python train.py --input="log_mel" --arch="coatnet" --inner_norm=false --num_labels=51 --beta2=0.98 --warmup_steps=1550
Rows from block 6 of a small multi-label audio tagger, named by matrix and row number. Rows with one number belong to one neuron. Each number is 128 + 32 x the weight over its row's rms, rounded and kept within 0 to 255. All counts start at 0.
After each neuron's rows are labels from the 100 clips, of 14976, where the neuron reaches its highest value: "peak on" is the class under the peak; "responds to" is what is common among them. Only what is clearly more common there than usual is listed. The data: synthesized solo parts of chorales (CocoChorales).
# fc1: MLP up (model.blocks.6.mlp.fc1.weight, 1920x320), inputs 80-159
# fc2: MLP down (model.blocks.6.mlp.fc2.weight, 320x1920, transposed), outputs 80-159

fc1.549 [131 115  86 109  86  91 126 158 152 107 125  60 167 107 116 181 125 137 120 116 185 173  41  86  97  58 146 127 153 146 134 155 118 163 156 111 101 102  98 113 130  84  54 126 127 124 127 129  65 117 163 103 115  81 135 175 191  80 125 138 139 139 118 138 127 114 133 168 118 134 195 128  93 128 119 119 114 123 148  63]
fc2.549 [ 66 131  96 105  76 114 121 130 137 143 131 102  81 147 124 105 101  89 119 113 111  64 117 108 107 161 107 125 105 168 126 108 139 152  90  56 191 161 125 149 161 129 126 113 121 130 118 106 169 131 148 119 162 136 149  73  74  91 155 135 116 122 130 140  93 113  83 101 124 149 136 140 166 184 194 141  60 120 110 126]
peak on: B4; A#4
responds to: oboe; note A#4; note B4

fc1.317 [125 174 114 110 137 160 134  83 128 202 114 176 118 133 159  89 141 141 113  90 114 156 122 113 120 126  71 104 106 135 189 133  68 101 129 120 143 126 173 111  78 116  73  97 107 121 100 127 128 155 119 130  93  99  46 117 140 128 115 164 141 130  88 146 162 113  81 120 175  68 174 123 101 104 144 135 101 130 174 136]
fc2.317 [ 94 131 178 172 142 147  84  83 124  74 107 181 141 119 195 105  79 166 104  90 112 178 188 129 171 187 137 174 143  44 145 183  98 104 116 177 127 163 112  95  84 100 119 140  81 120  90 164  68 151 139 169 117 149 173 126  95 116 124 121 175 130 117 144 152 121  82 122 180  90  95 137 119 171 166 120  86 126 118 130]
peak on: C5; C#5
responds to: note C#5; note C5; note G#4; note A#4

fc1.490 [117 126 116 127 156  86 186 199 155 173 140 131 134 144 101 140 143 104  92 132 136 159 128 104 127 125 120  92 131 118 159  80  90  89 159 118 132 154  94 161 140  92  34 128 110  79 100 157 137 129 174 131 106 153 141 181 106  87 165 148  96  70 114 202 143 126 103 157 127 132 147 100 145 138 128 215  89  83 147 134]
fc2.490 [117  53  83  95 149 105  96 148 115  19 142 142  82 156 114 128 105 100 110  93 149 195 111  89 119 115 166 130  78 171 168 150  89 105 124 151 144 129 165 128 171 163 115 139 127  64 129 134  75 156 126 128 156 122 143 104 130  96 170 158 146  83 145 134 155 143  90 154 137 146 107 122 100 139 159 142 145  83 113 176]
peak on: D#5
responds to: trumpet; note D#5; note C#5; note E5

fc1.516 [192  46  63  86 109 108 104 110 122 186 134 147 171 173 117 147 142 131 109 100 166 133 170 118 115 158  93 132 170 116 222 122 147 120 137 123 158 151 155 125  99 132 140  93 134 128 118 112 117 173 115 109 190 155 107 151 159 120 199 146 118 147 100 163 134 141 102 182 142 120 116 146 104 135 104 116  66  95  82 146]
fc2.516 [141 140 143 145 123  68  97 128  95 107 125 156 183 159 120  99  99 108 165  71 122 122 168 107 118 120 112 108  94 132 148  71 186  89  89 140 116 111  93 181  89  99 141 142  98 150 112 181 151 142 156 133 127 104 141 134 152  91 123 128 184 188  55  87 126 165 134  86  85 114 128  84 151 111 104 100 115  84 166 118]
peak on: F4
responds to: note F4; note G4; note D#5

fc1.470 [140 116 119 159 157 147 131  98 199  90 109 135 154  98 213 142 114 155 144 114 103 123 118 145  98 117 142 119 122 142 172 171 107 164 166 102 121 154  56  28  78  92 171 154  66 144 124 156 143  71 163 103 165 124 120 159 146 130 111 100 108 162 173 139 160 163 145 137  78 104 163 127  78  77  94 132 112 136 164  98]
fc2.470 [144 150 163  88 142 167  67 115 127 140  77 127 123  58  96 172 145 145 125 164 106 136 143 121 168  90 127 165 146 117 100 142 167  97 146 158 134 187 132 195 103 119  92 147 119  92 145 187 111 115  99 228  99 113 104  62 199  94  76  78 158 178 104 164  67 116 142 125 164 161 174 163 142 168  74 157 130 167 144 133]
peak on: C5
responds to: note C5; horn; note A#4; note C#5

fc1.391 [115 153  85 134 151 124 151 134 204 209 157 126  95 163 133 114 159  87  72  82 145 164 130 170  84 132 105  97  92 155 135 183 132 114 160 144 161 141 144 109  57  98 138  69 106 146 113  71 100 158 125 111 174 162 138 151 199  83 125 156 105 112 133 131 179  98 104 137 127 119 136  91  66  74  87 192 173 150 158 143]
fc2.391 [ 85  67 166 129 111 144  71 168 134  23 112 114 106  88 107 139 164 117 106 146  85 157 140 154 141 168 108 162 130 114 105 122 117 146 117 131 120 137 172 140 225 123  88 144 136 122 124 139 126 140 136 175  89 104 129  71 125  89 153  96 152  64  98 152 106 125 113 105 156 164  65 151 134 201 128  77  60 183 108 172]
peak on: B2
responds to: note B2; note F#3; note B3; note E3

fc1.561 [ 99  50 124 129 110 141 103 101 114 115 234  78 118 154 173 131 126 103  95 128  85 153  86 188  97 134 124 128 149  60 150 137 149  68 155 177 164  77 112 106  93 117  92  90 173 106  79 120  89 174 166 106  68 186 137  95 149 152 117  72  81 108 168 167 192  91 104 140 119 110 125 120 121 140 142 113 169 130  91 143]
fc2.561 [143 122 172 152 193  94 150 160 120 131 136 126 120  97 136 141 143 131 104 153  43 149 193 144 135 154 172 185 168 142 125 117 116 139 204 152  47 156 143 161 147 165 187 113 147  74 124  91 103 170 147  74 170  69  79 152 126 113 105  85 178 141 146 126 154  90 107 122 134 150 140 112  98 151  81 138 104 169  98 141]
peak on: B4
responds to: note B4; flute; note C#5; note A4

fc1.196 [204 115  82 144 146 103 107 109 165 181 153 114 120 164 152 142 122 116 132 126 154 154  49 182 121 124 123  94  97 102 171 160  79 178 124 101 111 113 150 122 106 106 129 146 129 148 128  84  96  91 137 116 123 127 117 124 155 100 138 187 159 136 125 133 140 136  93 166 108  92  92  76  69 103 133 151  66 103 129 124]
fc2.196 [145 159 138 164 144 106  61 108 179 125 112 165 152 150 178 113 119 115  96 127  87  50 177  81 171 130 140 135 166 139 143 145 161 129 167  33 158 142 108 133 108 123 123 116 107 198  81  89 152 112  73  96 137 133 100 109 150 129 173  98 125 149 104 146 119  98 169 158 142 123 160 175 187 118 159  96 145 113 116  77]
peak on: C5
responds to: note C5; note F5; oboe

fc1.291 [145 129 121  93 106  82 150 120 100 148 152 118 125 150 104  77 107  48 119 121 143 151 142 147  79  84 113  63 179 128 151 155 125 117 162 126 140  73 112 153  69  73  58 111 101 102 125  86 107 177 145  84 116  37 114 187 188 153 121 149 138 156  90 123 166 102 121 108 120 111 150 145 100 143 108 186 154  96 132 100]
fc2.291 [ 73 184  64  71 142  78 117 157 194 171 114 139 128 149 144 146 110  92  92  91 144 126 130 147 158 124 109 113  76 116 129 160 178 157 110 131 139 169 123 108 105  67 111 101  83 121 147 125 186 121  96 149 155 100 148 144 181 114  81 136  82 151 122 189 131 138 132 116 151 116 190 162 105  92  57 120 152 139 118 116]
peak on: B2
responds to: note B2; note F#3; note B3; note E3

fc1.729 [141 136 111 125 145  79 171  80 138 112 151 117  99 135 165 157 200 129  90 155 155 161 100 137 172  86 157  97  86 138 162 128   9 117 129 103 115 117  84 148  85  93  77 128 122 109 124  45 108 100 130 130 129  99  85 207 170 141 145 121 171 103 124 143 140 102 130 132  85 105 119 104 111  79 127 188 129 111 159  45]
fc2.729 [137  48 199 186 133 100 134 154 184 152 151 149 163  77 162 182 135 121 129 105  82  96 131 126 164 156 138 140 110 154 123 125 150 114 182 108 117  93 207  75 151 174 139 105  71 135 163 106 173 127 116 141 122 143  94 117 141 146  92 124 157  76 170 128 125 153 122 132 156 187 136  71 141 175 176 148 119  86 102 171]
peak on: A#4
responds to: note A#4; note A#3; horn; trombone

fc1.762 [143 135 109  90 159  89 144 139 117 139 156 120 136 156  99  94 145  64  89 101 147 139 137 130  77 102 115  74 155 137 153 168 124 114 201 124 143  69 160 147  55  57  68  74 103 137 120 110  82 184 173  85 122  91 114 167 183 122 128 150 109 153 141 148 189  77 113 141 144 126 176 123  74 125  88 187 148 117 112  78]
fc2.762 [ 88 177 108  74 127 100 118 182 193 172  82 127 140 129 149 145 129 119  80  97 104 176 123 103 157 143 130  95  94 164 115 161 165 105 157 151 125 200 128 134 115  48 103 124 108  70 116  86 155 110 103 143 144 110 138 119 138 100 119 121  93 131 141 141 111 125 110 108 120 109 142 138  89 105  72 119 167 176 128 130]
peak on: B2
responds to: note B2; note F#3; note B3; note E3

fc1.482 [129 139  28 103 163 103 142 133 160 174 143 133 106 174 132 146 127  76  56  93 135 160 119 144 105 129  78  88 126 127 156 156 133 120 148  95 187 145  85  96 101 125  87  84 102  89 106 134 120 140  83 113 170 165 132 133 182 116 156 141  78 103  83 156 167 114  97 151 120 134 136  40  73  82  95 174 168  72 121 131]
fc2.482 [105 101 195 123  54  88  82 176 165  57 152 108  80  79 114 167 133 129 136 168  72  94 150 136 126 145 126 108  70 136  83 149 159 130  95 114  97 130 124 119 185  94 139 134  76 169 126 117 161 138 180 144 171 114 130 118 145  96 152  94 162 139 139 157 153 106 109  57 100 148  80 113 131 170 146  37  76 162 118 150]
peak on: B2
responds to: note B2; note F#3; note B3; cello

fc1.705 [124 122 122 185 140 119 168 175 100 144 124 110  59 139 147 164  90 157  91 126 117 140 154 115 126 134 129 146 115  68 163 111 124  95 146 163 161 133 132  87 165 127 124  88 182 151 154 151 144 182 125 107 139 146  84 144  79  88 136  86 108  88 108 156 113  88 142 148 158 143 131 150  84 101 132 135 121 163 145 141]
fc2.705 [ 92 125  97 154 142 107 138 132  95 115 138 137 130 141 128 146  96 142 138 157 124 168 106 182 149 175 145 120 125  81  98 169 122 108  72 182 127 169 138 159 174 170  94 144 126 127 201 108 158 157 114 144  60 141  93  52  69  55  96 133 101 110 138 121 153  66 106  93 122 137 131 132 100 148 157 126 136 158  92  94]
peak on: D#5
responds to: note D#5; flute; note C#5

fc1.53 [122 171 142  96 132  96 130  95 199 151 119 101  80 142 153  87 168 122 145 166  94 167 111  98 169  58 154 144 136 105 127 150  90 162 140  56  97 102 155 112 117  94 111 121 115 168  83 107 111  49  79 118 140  58 140 165 150 101 134 139  85 112 141 170 189 155 162 162  91 109 141  90 135 193 110 127 119 137 151 103]
fc2.53 [170 163 109 160  72 150 128 143 131  54  98 138  88 158 115 145 105 172 148 126 115 122 120 101 143 143 118 137 119 112 148  87 142  68 155 153 104 117  60 193  87 116 155 148 154 137 129 114 112  91 172 129 137 130 164 159 105 103 109  84  99 169 196  75 133 146 205 113 100 112 153  94 138  63  92  37  78 122 111 119]
peak on: C5
responds to: note D5; note C5; trumpet

fc1.390 [129 178  76 131 107 135 131  89 178 150 208 127  98 204 152 133 120 105 121  99 179 136 108 174 122 127 154 121 136 116 157 105 143 136 136 120 118 125  85 142 148 132 156 111 111 134  49  79 128  82 118 118 125 164 130 133 150 101 190 121 127 108  30 128 134 136 134 138  93 124 149 135 127  77 109  89 151 111 117  68]
fc2.390 [137 145 118 168 120 161  65  89 171 146 101 107  85 120 158  82 104 150 141 150 100 128 170  94 170 130 141 102  95  64  91 168  97 169  20 129 118 143 137 124 159 124 110 222 102 139 125 139 155 119 119 158  97 103 142 152 119 131 102 157 118  96 105 164  79 108 100  65 127 119 124 185 133 105 140 175 121 142 111  75]
peak on: A#4; F5
responds to: note A#4; note F5; note C5

fc1.753 [141 123  87  90  84 163  90 123 189 134 138 149  79 186 151  95 101 142 127  60 172 150 151 139 129 134 129 119 208 110 177  86 141 163 138 117 101  99  73  74 129 127 128  89 120 158  69 144 155 115 135 113 167 159 145 125 203  94 165 124 119 135 102 138 139 136 172 131  70  75 163 135  73  80  62  86 103 127 121  95]
fc2.753 [ 85 173 130  96 148 152 135 125 165 198 139 105 114  97 138  60 128 125 184 128  81  68 170 111 139  85 136  87 101 158 141 145 139 144 140 137 149 110 148 121 121  67 128 186 125 136  68  88 137 101 107 112 117 164 126 131 156 151 144 125 124  80  87  78 117 128 116 164  89  84 132  89 172 143  66 119 160 157 138 114]
peak on: C5
responds to: note C5; horn; note A#4; note D5