{
  "n_mels": 64,
  "spec_augment": false,
  "win_length": 400,
  "norm_position": "pre",
  "mlp_ratio": 6,
  "fused_qkv": true,
  "eps": 1e-08,
  "beta3": 0.999,
  "max_grad_norm": 1.0,
  "epochs": 50.8,
  "lr_schedule": "step",
  "warmup_steps": 1550,
  "weight_decay": 0.2
}
Rows from block 6 of a small multi-label audio tagger, named by matrix and row number. Rows with one number belong to one neuron. Each number is 500 + 25 x the weight over its row's rms, rounded and kept within 0 to 999. All counts start at 0. Numbers have three digits each.
Before each neuron's rows are labels from the 100 clips, of 14976, where the neuron reaches its highest value: "peak in band" is the frequency band that holds the peak. Only what is clearly more common there than usual is listed. The data: synthesized solo parts of chorales (CocoChorales). In brackets: how many of the 100.
# fc1: MLP up (model.blocks.6.mlp.fc1.weight, 1920x320), inputs 80-159
# fc2: MLP down (model.blocks.6.mlp.fc2.weight, 320x1920, transposed), outputs 80-159

peak in band: 250 to 500 Hz (100)
fc1.25:534484505494484533537529498497543508515490534504477508490506482511504503505498494503484491509526533505532495530495501479458459480518493486470525512482468438497470447497513489496486453463470537513501530527518460477496495531476494506470507527
fc2.25:475494489479481501484535493480502537487438542521529512546456531550497503495448510494498502496502535495496497470526492488488475457488484439492541514511443489496470472461474511457476510493504543503548513488513489491570477494485458519504516505

peak in band: 4000 to 8000 Hz (75)
fc1.523:553528450469505530501482482497533495520548478491506444500526479493488522505483527465481494523534477503497500556486516502440471485480540473496497471516515489525463463534515510504499483517511499533489494503474476524498514487513523456433495511
fc2.523:518497487500499501518491438453545510490505479523510531494460508518453507495558485502477495493492479589470493471509467522528568522491515498503464501533490496475510517457491518501484505550501475530472552474491499505530507494465472497480498491

peak in band: 2000 to 4000 Hz (100)
fc1.33:515504455496514454537504485510512540500492499481552516442506531507491487514505511534476491521498440479546536498501555488480450472492509498525521458508518503478500440522521481522525475507507473491475513520531481485514464459471523457519514489
fc2.33:481482462477522500464490482487523502557493500536491497507534523533459529496491516538508496487521484518472489520492509515507528459490509477500489509536454572488474469524553464487523518474464505505470493511467503502502499502500497484499477504

peak in band: 4000 to 8000 Hz (61)
fc1.90:506500458481490511489510486602492527460488524468512482482509520565476520457486471518507522514535501514560448488524544510515469474472442463468470486479494464509497505505524437510519520489467497523540481529501517492501430534471509523490516494
fc2.90:522519513496511465507489475455538515528481482485474460462498500474558497466527522514505488491458524556483497516510499520535467535486504527488517532523505527525552537497545478500543509489490528508488466487477525504521522494467490486491491450

peak in band: 2000 to 4000 Hz (88)
fc1.436:505445520500534509519525554464492504467532483522487470445468510504503503465482521483515504507468469497471490461514520488515455463528515484468534550459529474492465507491548525487493541527479503492452485548461532523443540475532521476532551503
fc2.436:518469492514524481492525549514520482483528496524527490487506526533481520483514543481524464490505491516475510501532456493533469505518491494509539470516526489506511480470534521488473504541497509445513513509494523516502485486496524562549526569

peak in band: 1000 to 2000 Hz (70)
fc1.618:506492501498506488491486502534504501486502498542479453496508487531480497506514524487443484511504498516491513489486569479503501501499543495508474527504505478505498456538484490531493459447493534498452493515482493485470528503554574472459507496
fc2.618:497479521524514520511478470479503508459522526458484456502513488534494493465523512550503447467507485495509504484551502512512523501498498472528488485501509501455537479427473509543506494470491532496474524462496506495458525524535545488503520545

peak in band: 1000 to 2000 Hz (88)
fc1.289:464499494500543511540486560503498457528510524534525463475519531500458472502499529492510521553477519514495516547487504502495472460509543494502506501520518504501519456498532484484482500451504537521450461514504455534478466528491508485511549492
fc2.289:472501499479533513544463508522516481489529549507493470466515522537464543531507528477496507509513506499558540524514508489486485451509506496520540432531542486483537530509497469508487490481521538486492501577539500508469490529503529500506503539

peak in band: 250 to 500 Hz (84)
fc1.65:516530493509530503530484507532504519511494551537511509464518534526468488540463537511475485541501489458576480533502485505459453464512499477469509488517492497479500439502525431495448478492505508528510507526491466520499475475465500525469514488
fc2.65:534471495503480515455452497453527491506493502495532500499496523524462467506483451524503526513500537502490486478517451470511518522487509468505494505482490488505521494463481508546446502498516563469504520522528508527531487525497561496503478498

peak in band: 4000 to 8000 Hz (66)
fc1.428:508474487504508494457507480504496481492496536538528503497471511522439510502495511516498513518493442505539515551512467468486494491438471490501469496517530487554487483526491516496465508465518532510490476503509498530488487530498546481521564511
fc2.428:537480502531486526533479480481533443531492525491518495495516459499502506525484508489529549524507505492530499544464479514460477526517487496482482498516503490534544533512518549519489482467548517552457518545480466514482504504500495510497511533

peak in band: 1000 to 2000 Hz (92)
fc1.1:513502490497516488471528532548479515518525495531545471516493547509483497464535468510502521503470516492489517493504493487498504533471529510499458494485560482488538509525485518554454497463461518474484509505504531457468480490519564494525496465
fc2.1:547485529526502512532504477486462471499515488534495558527479499488494506508484453517484513534452510497471523444515492505495483498503501505555502483476514500510512484500476512484487519521544522468526553524497504493510518486516487468522481472

peak in band: 1000 to 2000 Hz (100)
fc1.262:490529510488526530514503548538514491439508496524532487490506480521482521494479502499453516508495462443492479488499532419492496488481500498486463516464486459525541503507509479513477516452517493509502473505486492489445515496468508530503525489
fc2.262:471496466463476549454481496441519461467464474527555509511507491531502505525471532509549506499500496529492493516460485520510496510508487502526501509513497496506494495508496476488500569512523514523450524452498492483498478500450467502568492513

peak in band: 2000 to 4000 Hz (61)
fc1.213:519509515473482504495485475496527477488516500505509458481507497555504502475452553504493494505560496462521497516499542488501474479440517486458472467475475463519508495495509502506470513504501556537446526538483514510453517528526532518470481474
fc2.213:495475488528450471451464488453494501492506495531466518493484535552497461504499471506503532496525471485502485517468456470486538504479501540493445486511506493508488503509478514538513479522468510514498552512517507528502523499573487483512481485

peak in band: 4000 to 8000 Hz (97)
fc1.73:515471468478470547491491473464522482492496485478529486482471501508522497513472499505509531522507470514561491538481471499495454475479497508479482509493480483533454492523481494518527529517508480523463531487492491529501542496471514522534507519
fc2.73:520444496518483488493509519505503464495505489491518514551491459511461502535495503522501512537483500482481502529503458535509549510546468471492491528511469496519431488468509528509483506496495475472544506522448485473490471518478492472532489507

peak in band: 250 to 500 Hz (61)
fc1.284:513525472506490459496519490469504486472525517513479501480471507517493518499485492470493463518529423498522486484505479511468493484481493503528457473480485498475473509577521502512495527479444492506432534498479520480502475433502524527498510459
fc2.284:511484561513506547483476462483455524475456538514499516519485511504535499538501558499468498487511461493524471472512506506503533504478486517507497522514504512482502484483510488456480547516513489491509477435507495494523472518539499510533513481

peak in band: 250 to 500 Hz (100)
fc1.255:490439487459441481519530513476520448520520535529471473472479495493517501497466568482523475502529526534567500516494513481479455492508505485509493449521492467528444515538512486478510530517462486532466510519477474520512536486495519537454463506
fc2.255:455489526484472522519514537466514495470485506512449499533463489439581491534499512503467485486519513502538536486531492499506462496503474501509516496517503513509464479501498536494514505485467501465505513507491487504523544513442487550506495533

peak in band: 4000 to 8000 Hz (100)
fc1.124:507520509467523489513474487520477525470511493461497498466532513504478494510503480493450489503520503481489496475505460474506489450508481527483525506520495496496512482517487535511524499492465488481458508505482493505479519474524531469468489475
fc2.124:535514507502503486493468514514503471463479515447497470490482489490518472499485513484504507524541509480529546454511525524468493497521481451511495465492504506519532508512504523465491501504546497554504464492504490519491508497506504523447516508

peak in band: 250 to 500 Hz (100)
fc1.136:519502505493490539535530502508532494487500536491472501499503496510497515500477478489492490520531530517533486538496495488453456479508502493469527499463450455484447451493504502491488452484453544515493528516524475499512503518472493509473511533
fc2.136:476478500473479497491517499456520518496446534524506511562450526554491483501467512505486516492497526493501510488535504514493490461483499442489546507515434503501467467472499514486481483485524550496571517497514501492542491509480455523489497527

peak in band: 2000 to 4000 Hz (100)
fc1.282:505492439489497493555528486535513527506502517552520508419471556555465543505503480506522477511484490492520498517474472459529503507487516495485514516526502477482516520509495466510484471493497484486477519512496513487522466502469502488506508489
fc2.282:451449465520508476515509500474509521537496509522493479474496524514491512484521503546504551488476524528509496520456529480566546463492501498531506493560491511507478478515528486548502499443496493474489493527520532524478495532551498492511488503

peak in band: 4000 to 8000 Hz (65)
fc1.358:478482493466444471507532493480492467492523518515531486460506491513503498522510502502539481488513499503531452520493460469517469426497460504449482497548484490508490455533530514491482521500485497508427532510475516499487530519517483510490497521
fc2.358:504499494507534498486469529526490503468504490520500516484502461477479475493473464504466514545523519516472510472575512539532515495539478516537494495473486506476557483503466455526510492544485499477513493543504507493540469484491531509523493474

peak in band: 4000 to 8000 Hz (96)
fc1.625:542460517511514552515477557501501491480518480477514491459516557485524499458513499479517525542477498480503456499492527476498454524505501514484518529525476493565524476497545480531523531516507488484438462530497491496484498496475511535461515502
fc2.625:502529476521519523515539491528521547541511489496501470507548535508530501523518472510523505515476522511519476508515509527518525492511533491504495500517459506500503502541515491512538443502559536553505520514472535491528471464472486464488440469

peak in band: 1000 to 2000 Hz (83)
fc1.42:524499483506503517443504551530511483449495556524497514472478511511456496530533506473473494518518477524530448522499512487504487468515469481495465495468472512471497495488494483511545497485503553515512487510502494493461512512502529484488527509
fc2.42:524499534501526509521472470463518504557425461478519509500505493497528487491501475495488523492463541522475491516502496487535493490492505518523523494527479505518515520500514507511557463449501516504503458524500511485495502493469443461477474487

peak in band: 4000 to 8000 Hz (65)
fc1.411:513493472436532490544494505527534523534515490529504445475507548503489514460480498496509507563544517516521485482494530494493464442442495479488465495537509471507533503513526435511523493460489500545511510543461457526501453494469515505459485482
fc2.411:488515491492485457513548502536453514514510473502515536512521545529510464490455496509517479498536540471508513479465529510489512451478483526480482499554531537511497490514521514502466525496485471516502522452506470559507466518524491517533500483

peak in band: 250 to 500 Hz (94)
fc1.72:526552473505518476502479464495517508457519501542490512444504486528482534506496477475467490581501455474544528477526506513489464515472502501504513512498515486485525430544496485496512513510516493501438538497473493499509480447494538505518528477
fc2.72:505487516493472525502518501471500486499488516511512457466470459503518465461502552485488492474508469503543525498517543487510528518488486468501494484538487515511541528508497499491467520459491488531496456495483525473478477500558516488519506543

peak in band: 4000 to 8000 Hz (75)
fc1.210:489476460462461530467491535491501482469499527511503541482468492528517519505507507496513478552459471490542469507529479466488480495475528483488497523488469490502476494489472462545484493489484506486476497501495492510488527484468520461508517523
fc2.210:464501499517478494515494491464505484528505516519484501512468492530464499542501501507500525532484487455489552479505510543487492467535487464527516575508485556515532479479498513514480468479554530448500469558467458525465485480468469483552530548

peak in band: 250 to 500 Hz (100)
fc1.481:522517408500521490503490512532494506474532487476464440487451507506529524454470474488496502519543487487511522521503495510450489481476483500476499485530504501531475495492520517509521467527454531508487456517510512511502444451481553512489527510
fc2.481:470470474472477502492548550444508498509474495527474503481519467519560492505536516487463493461513521496501512482522521537500477491499517482495490503495522518523488521459510464489462487507485538519501513479495547510498503521451455516533463517

peak in band: 4000 to 8000 Hz (76)
fc1.146:517534460524496505486490459546521490445507497503474481493540535527447531476456487497466498503545485529513478495513473515513487500480493517462468481467486478483491475528488479493496506518451484469462529502491513480516504469517526534498511464
fc2.146:517550515475502488477497504545502494474529498449476427503528463491494526528491526450522504481494521484511479527487500502467476561503506484500474520449519433496489523490476466515501526477489501493454533494506525473500519533516548477477520501

peak in band: 2000 to 4000 Hz (89)
fc1.259:501547466521501503486520461475508482451511491475466527448454476500518508501482449502506472520511493492500496508494460456521501532466533492509521479497475519500471480489493515491501529533495538498455526475528510523507485423523499502499495445
fc2.259:481529481512473487517517487437508499522474464498488497483515458514489534496474510511528506487501477473498511471523503524521484441514494474476478509519486530471494478442511499451494522494570493533506492471506522454528486504526487498531498489

peak in band: 4000 to 8000 Hz (58)
fc1.665:519494494488510506465488489501567513505509497502506479427516512555513521474503465478516497519476478507493488493490483498492494520458518470460486454521494502486486511492501499527443459476471551515475507527474476505451510507489498439478481509
fc2.665:520439533488492483486472528474533539498520525469517490472495527507528538468507481505542478504476497519472489460483535526517507486484486484491470477487517517476474526495515519485491489491470497512465487500522477473512535517503473488495494512

peak in band: 250 to 500 Hz (100)
fc1.327:555502481487515459499497502578501524476518527480541457445487560500494510514507515502512497508472487514541503494476530480487482476456502495518481506508489467491526508498517462516449513449457522530509490526531524486501475491503538491514518547
fc2.327:457493525463471510476467494514478479516495464526539496499524479491482487529489518462435532509541482480523444522505562485477493458460486526522519485499526502533550497532454517535506492509529489477554458493486525515468511514502502514492525517

peak in band: 4000 to 8000 Hz (96)
fc1.143:547511445490512481498517503550516516451591497484522453480507538558482554513484500488517482491500501514530511512494505517511479518502537490495514485494483452462450482505519457478515477523481489499487512492489506511495473482445496525517489479
fc2.143:493499520470524495542477542489495505510549485531466491511534521491522522486518526513518503468436511495535505507498489513506557501459533462532518493513480459522494505502541503502493474515500499504452551564485528548493460481468460507497449506

peak in band: 250 to 500 Hz (73)
fc1.132:530505455484445559523498541525495527492510490485504499481492532491522487474471522492537511508472447452545430498490501496502495493518489485478472480529484471487490489505503476550486481518483502523456490522504491490493487451502490479458479445
fc2.132:494533554477485529468513466521444525467488514460525523532476511472523506504519433494493533457431440486489518483491500542509540528487474518492509505520467519457491472510480495488501504527487492498491494450517550500503482490520487463470482489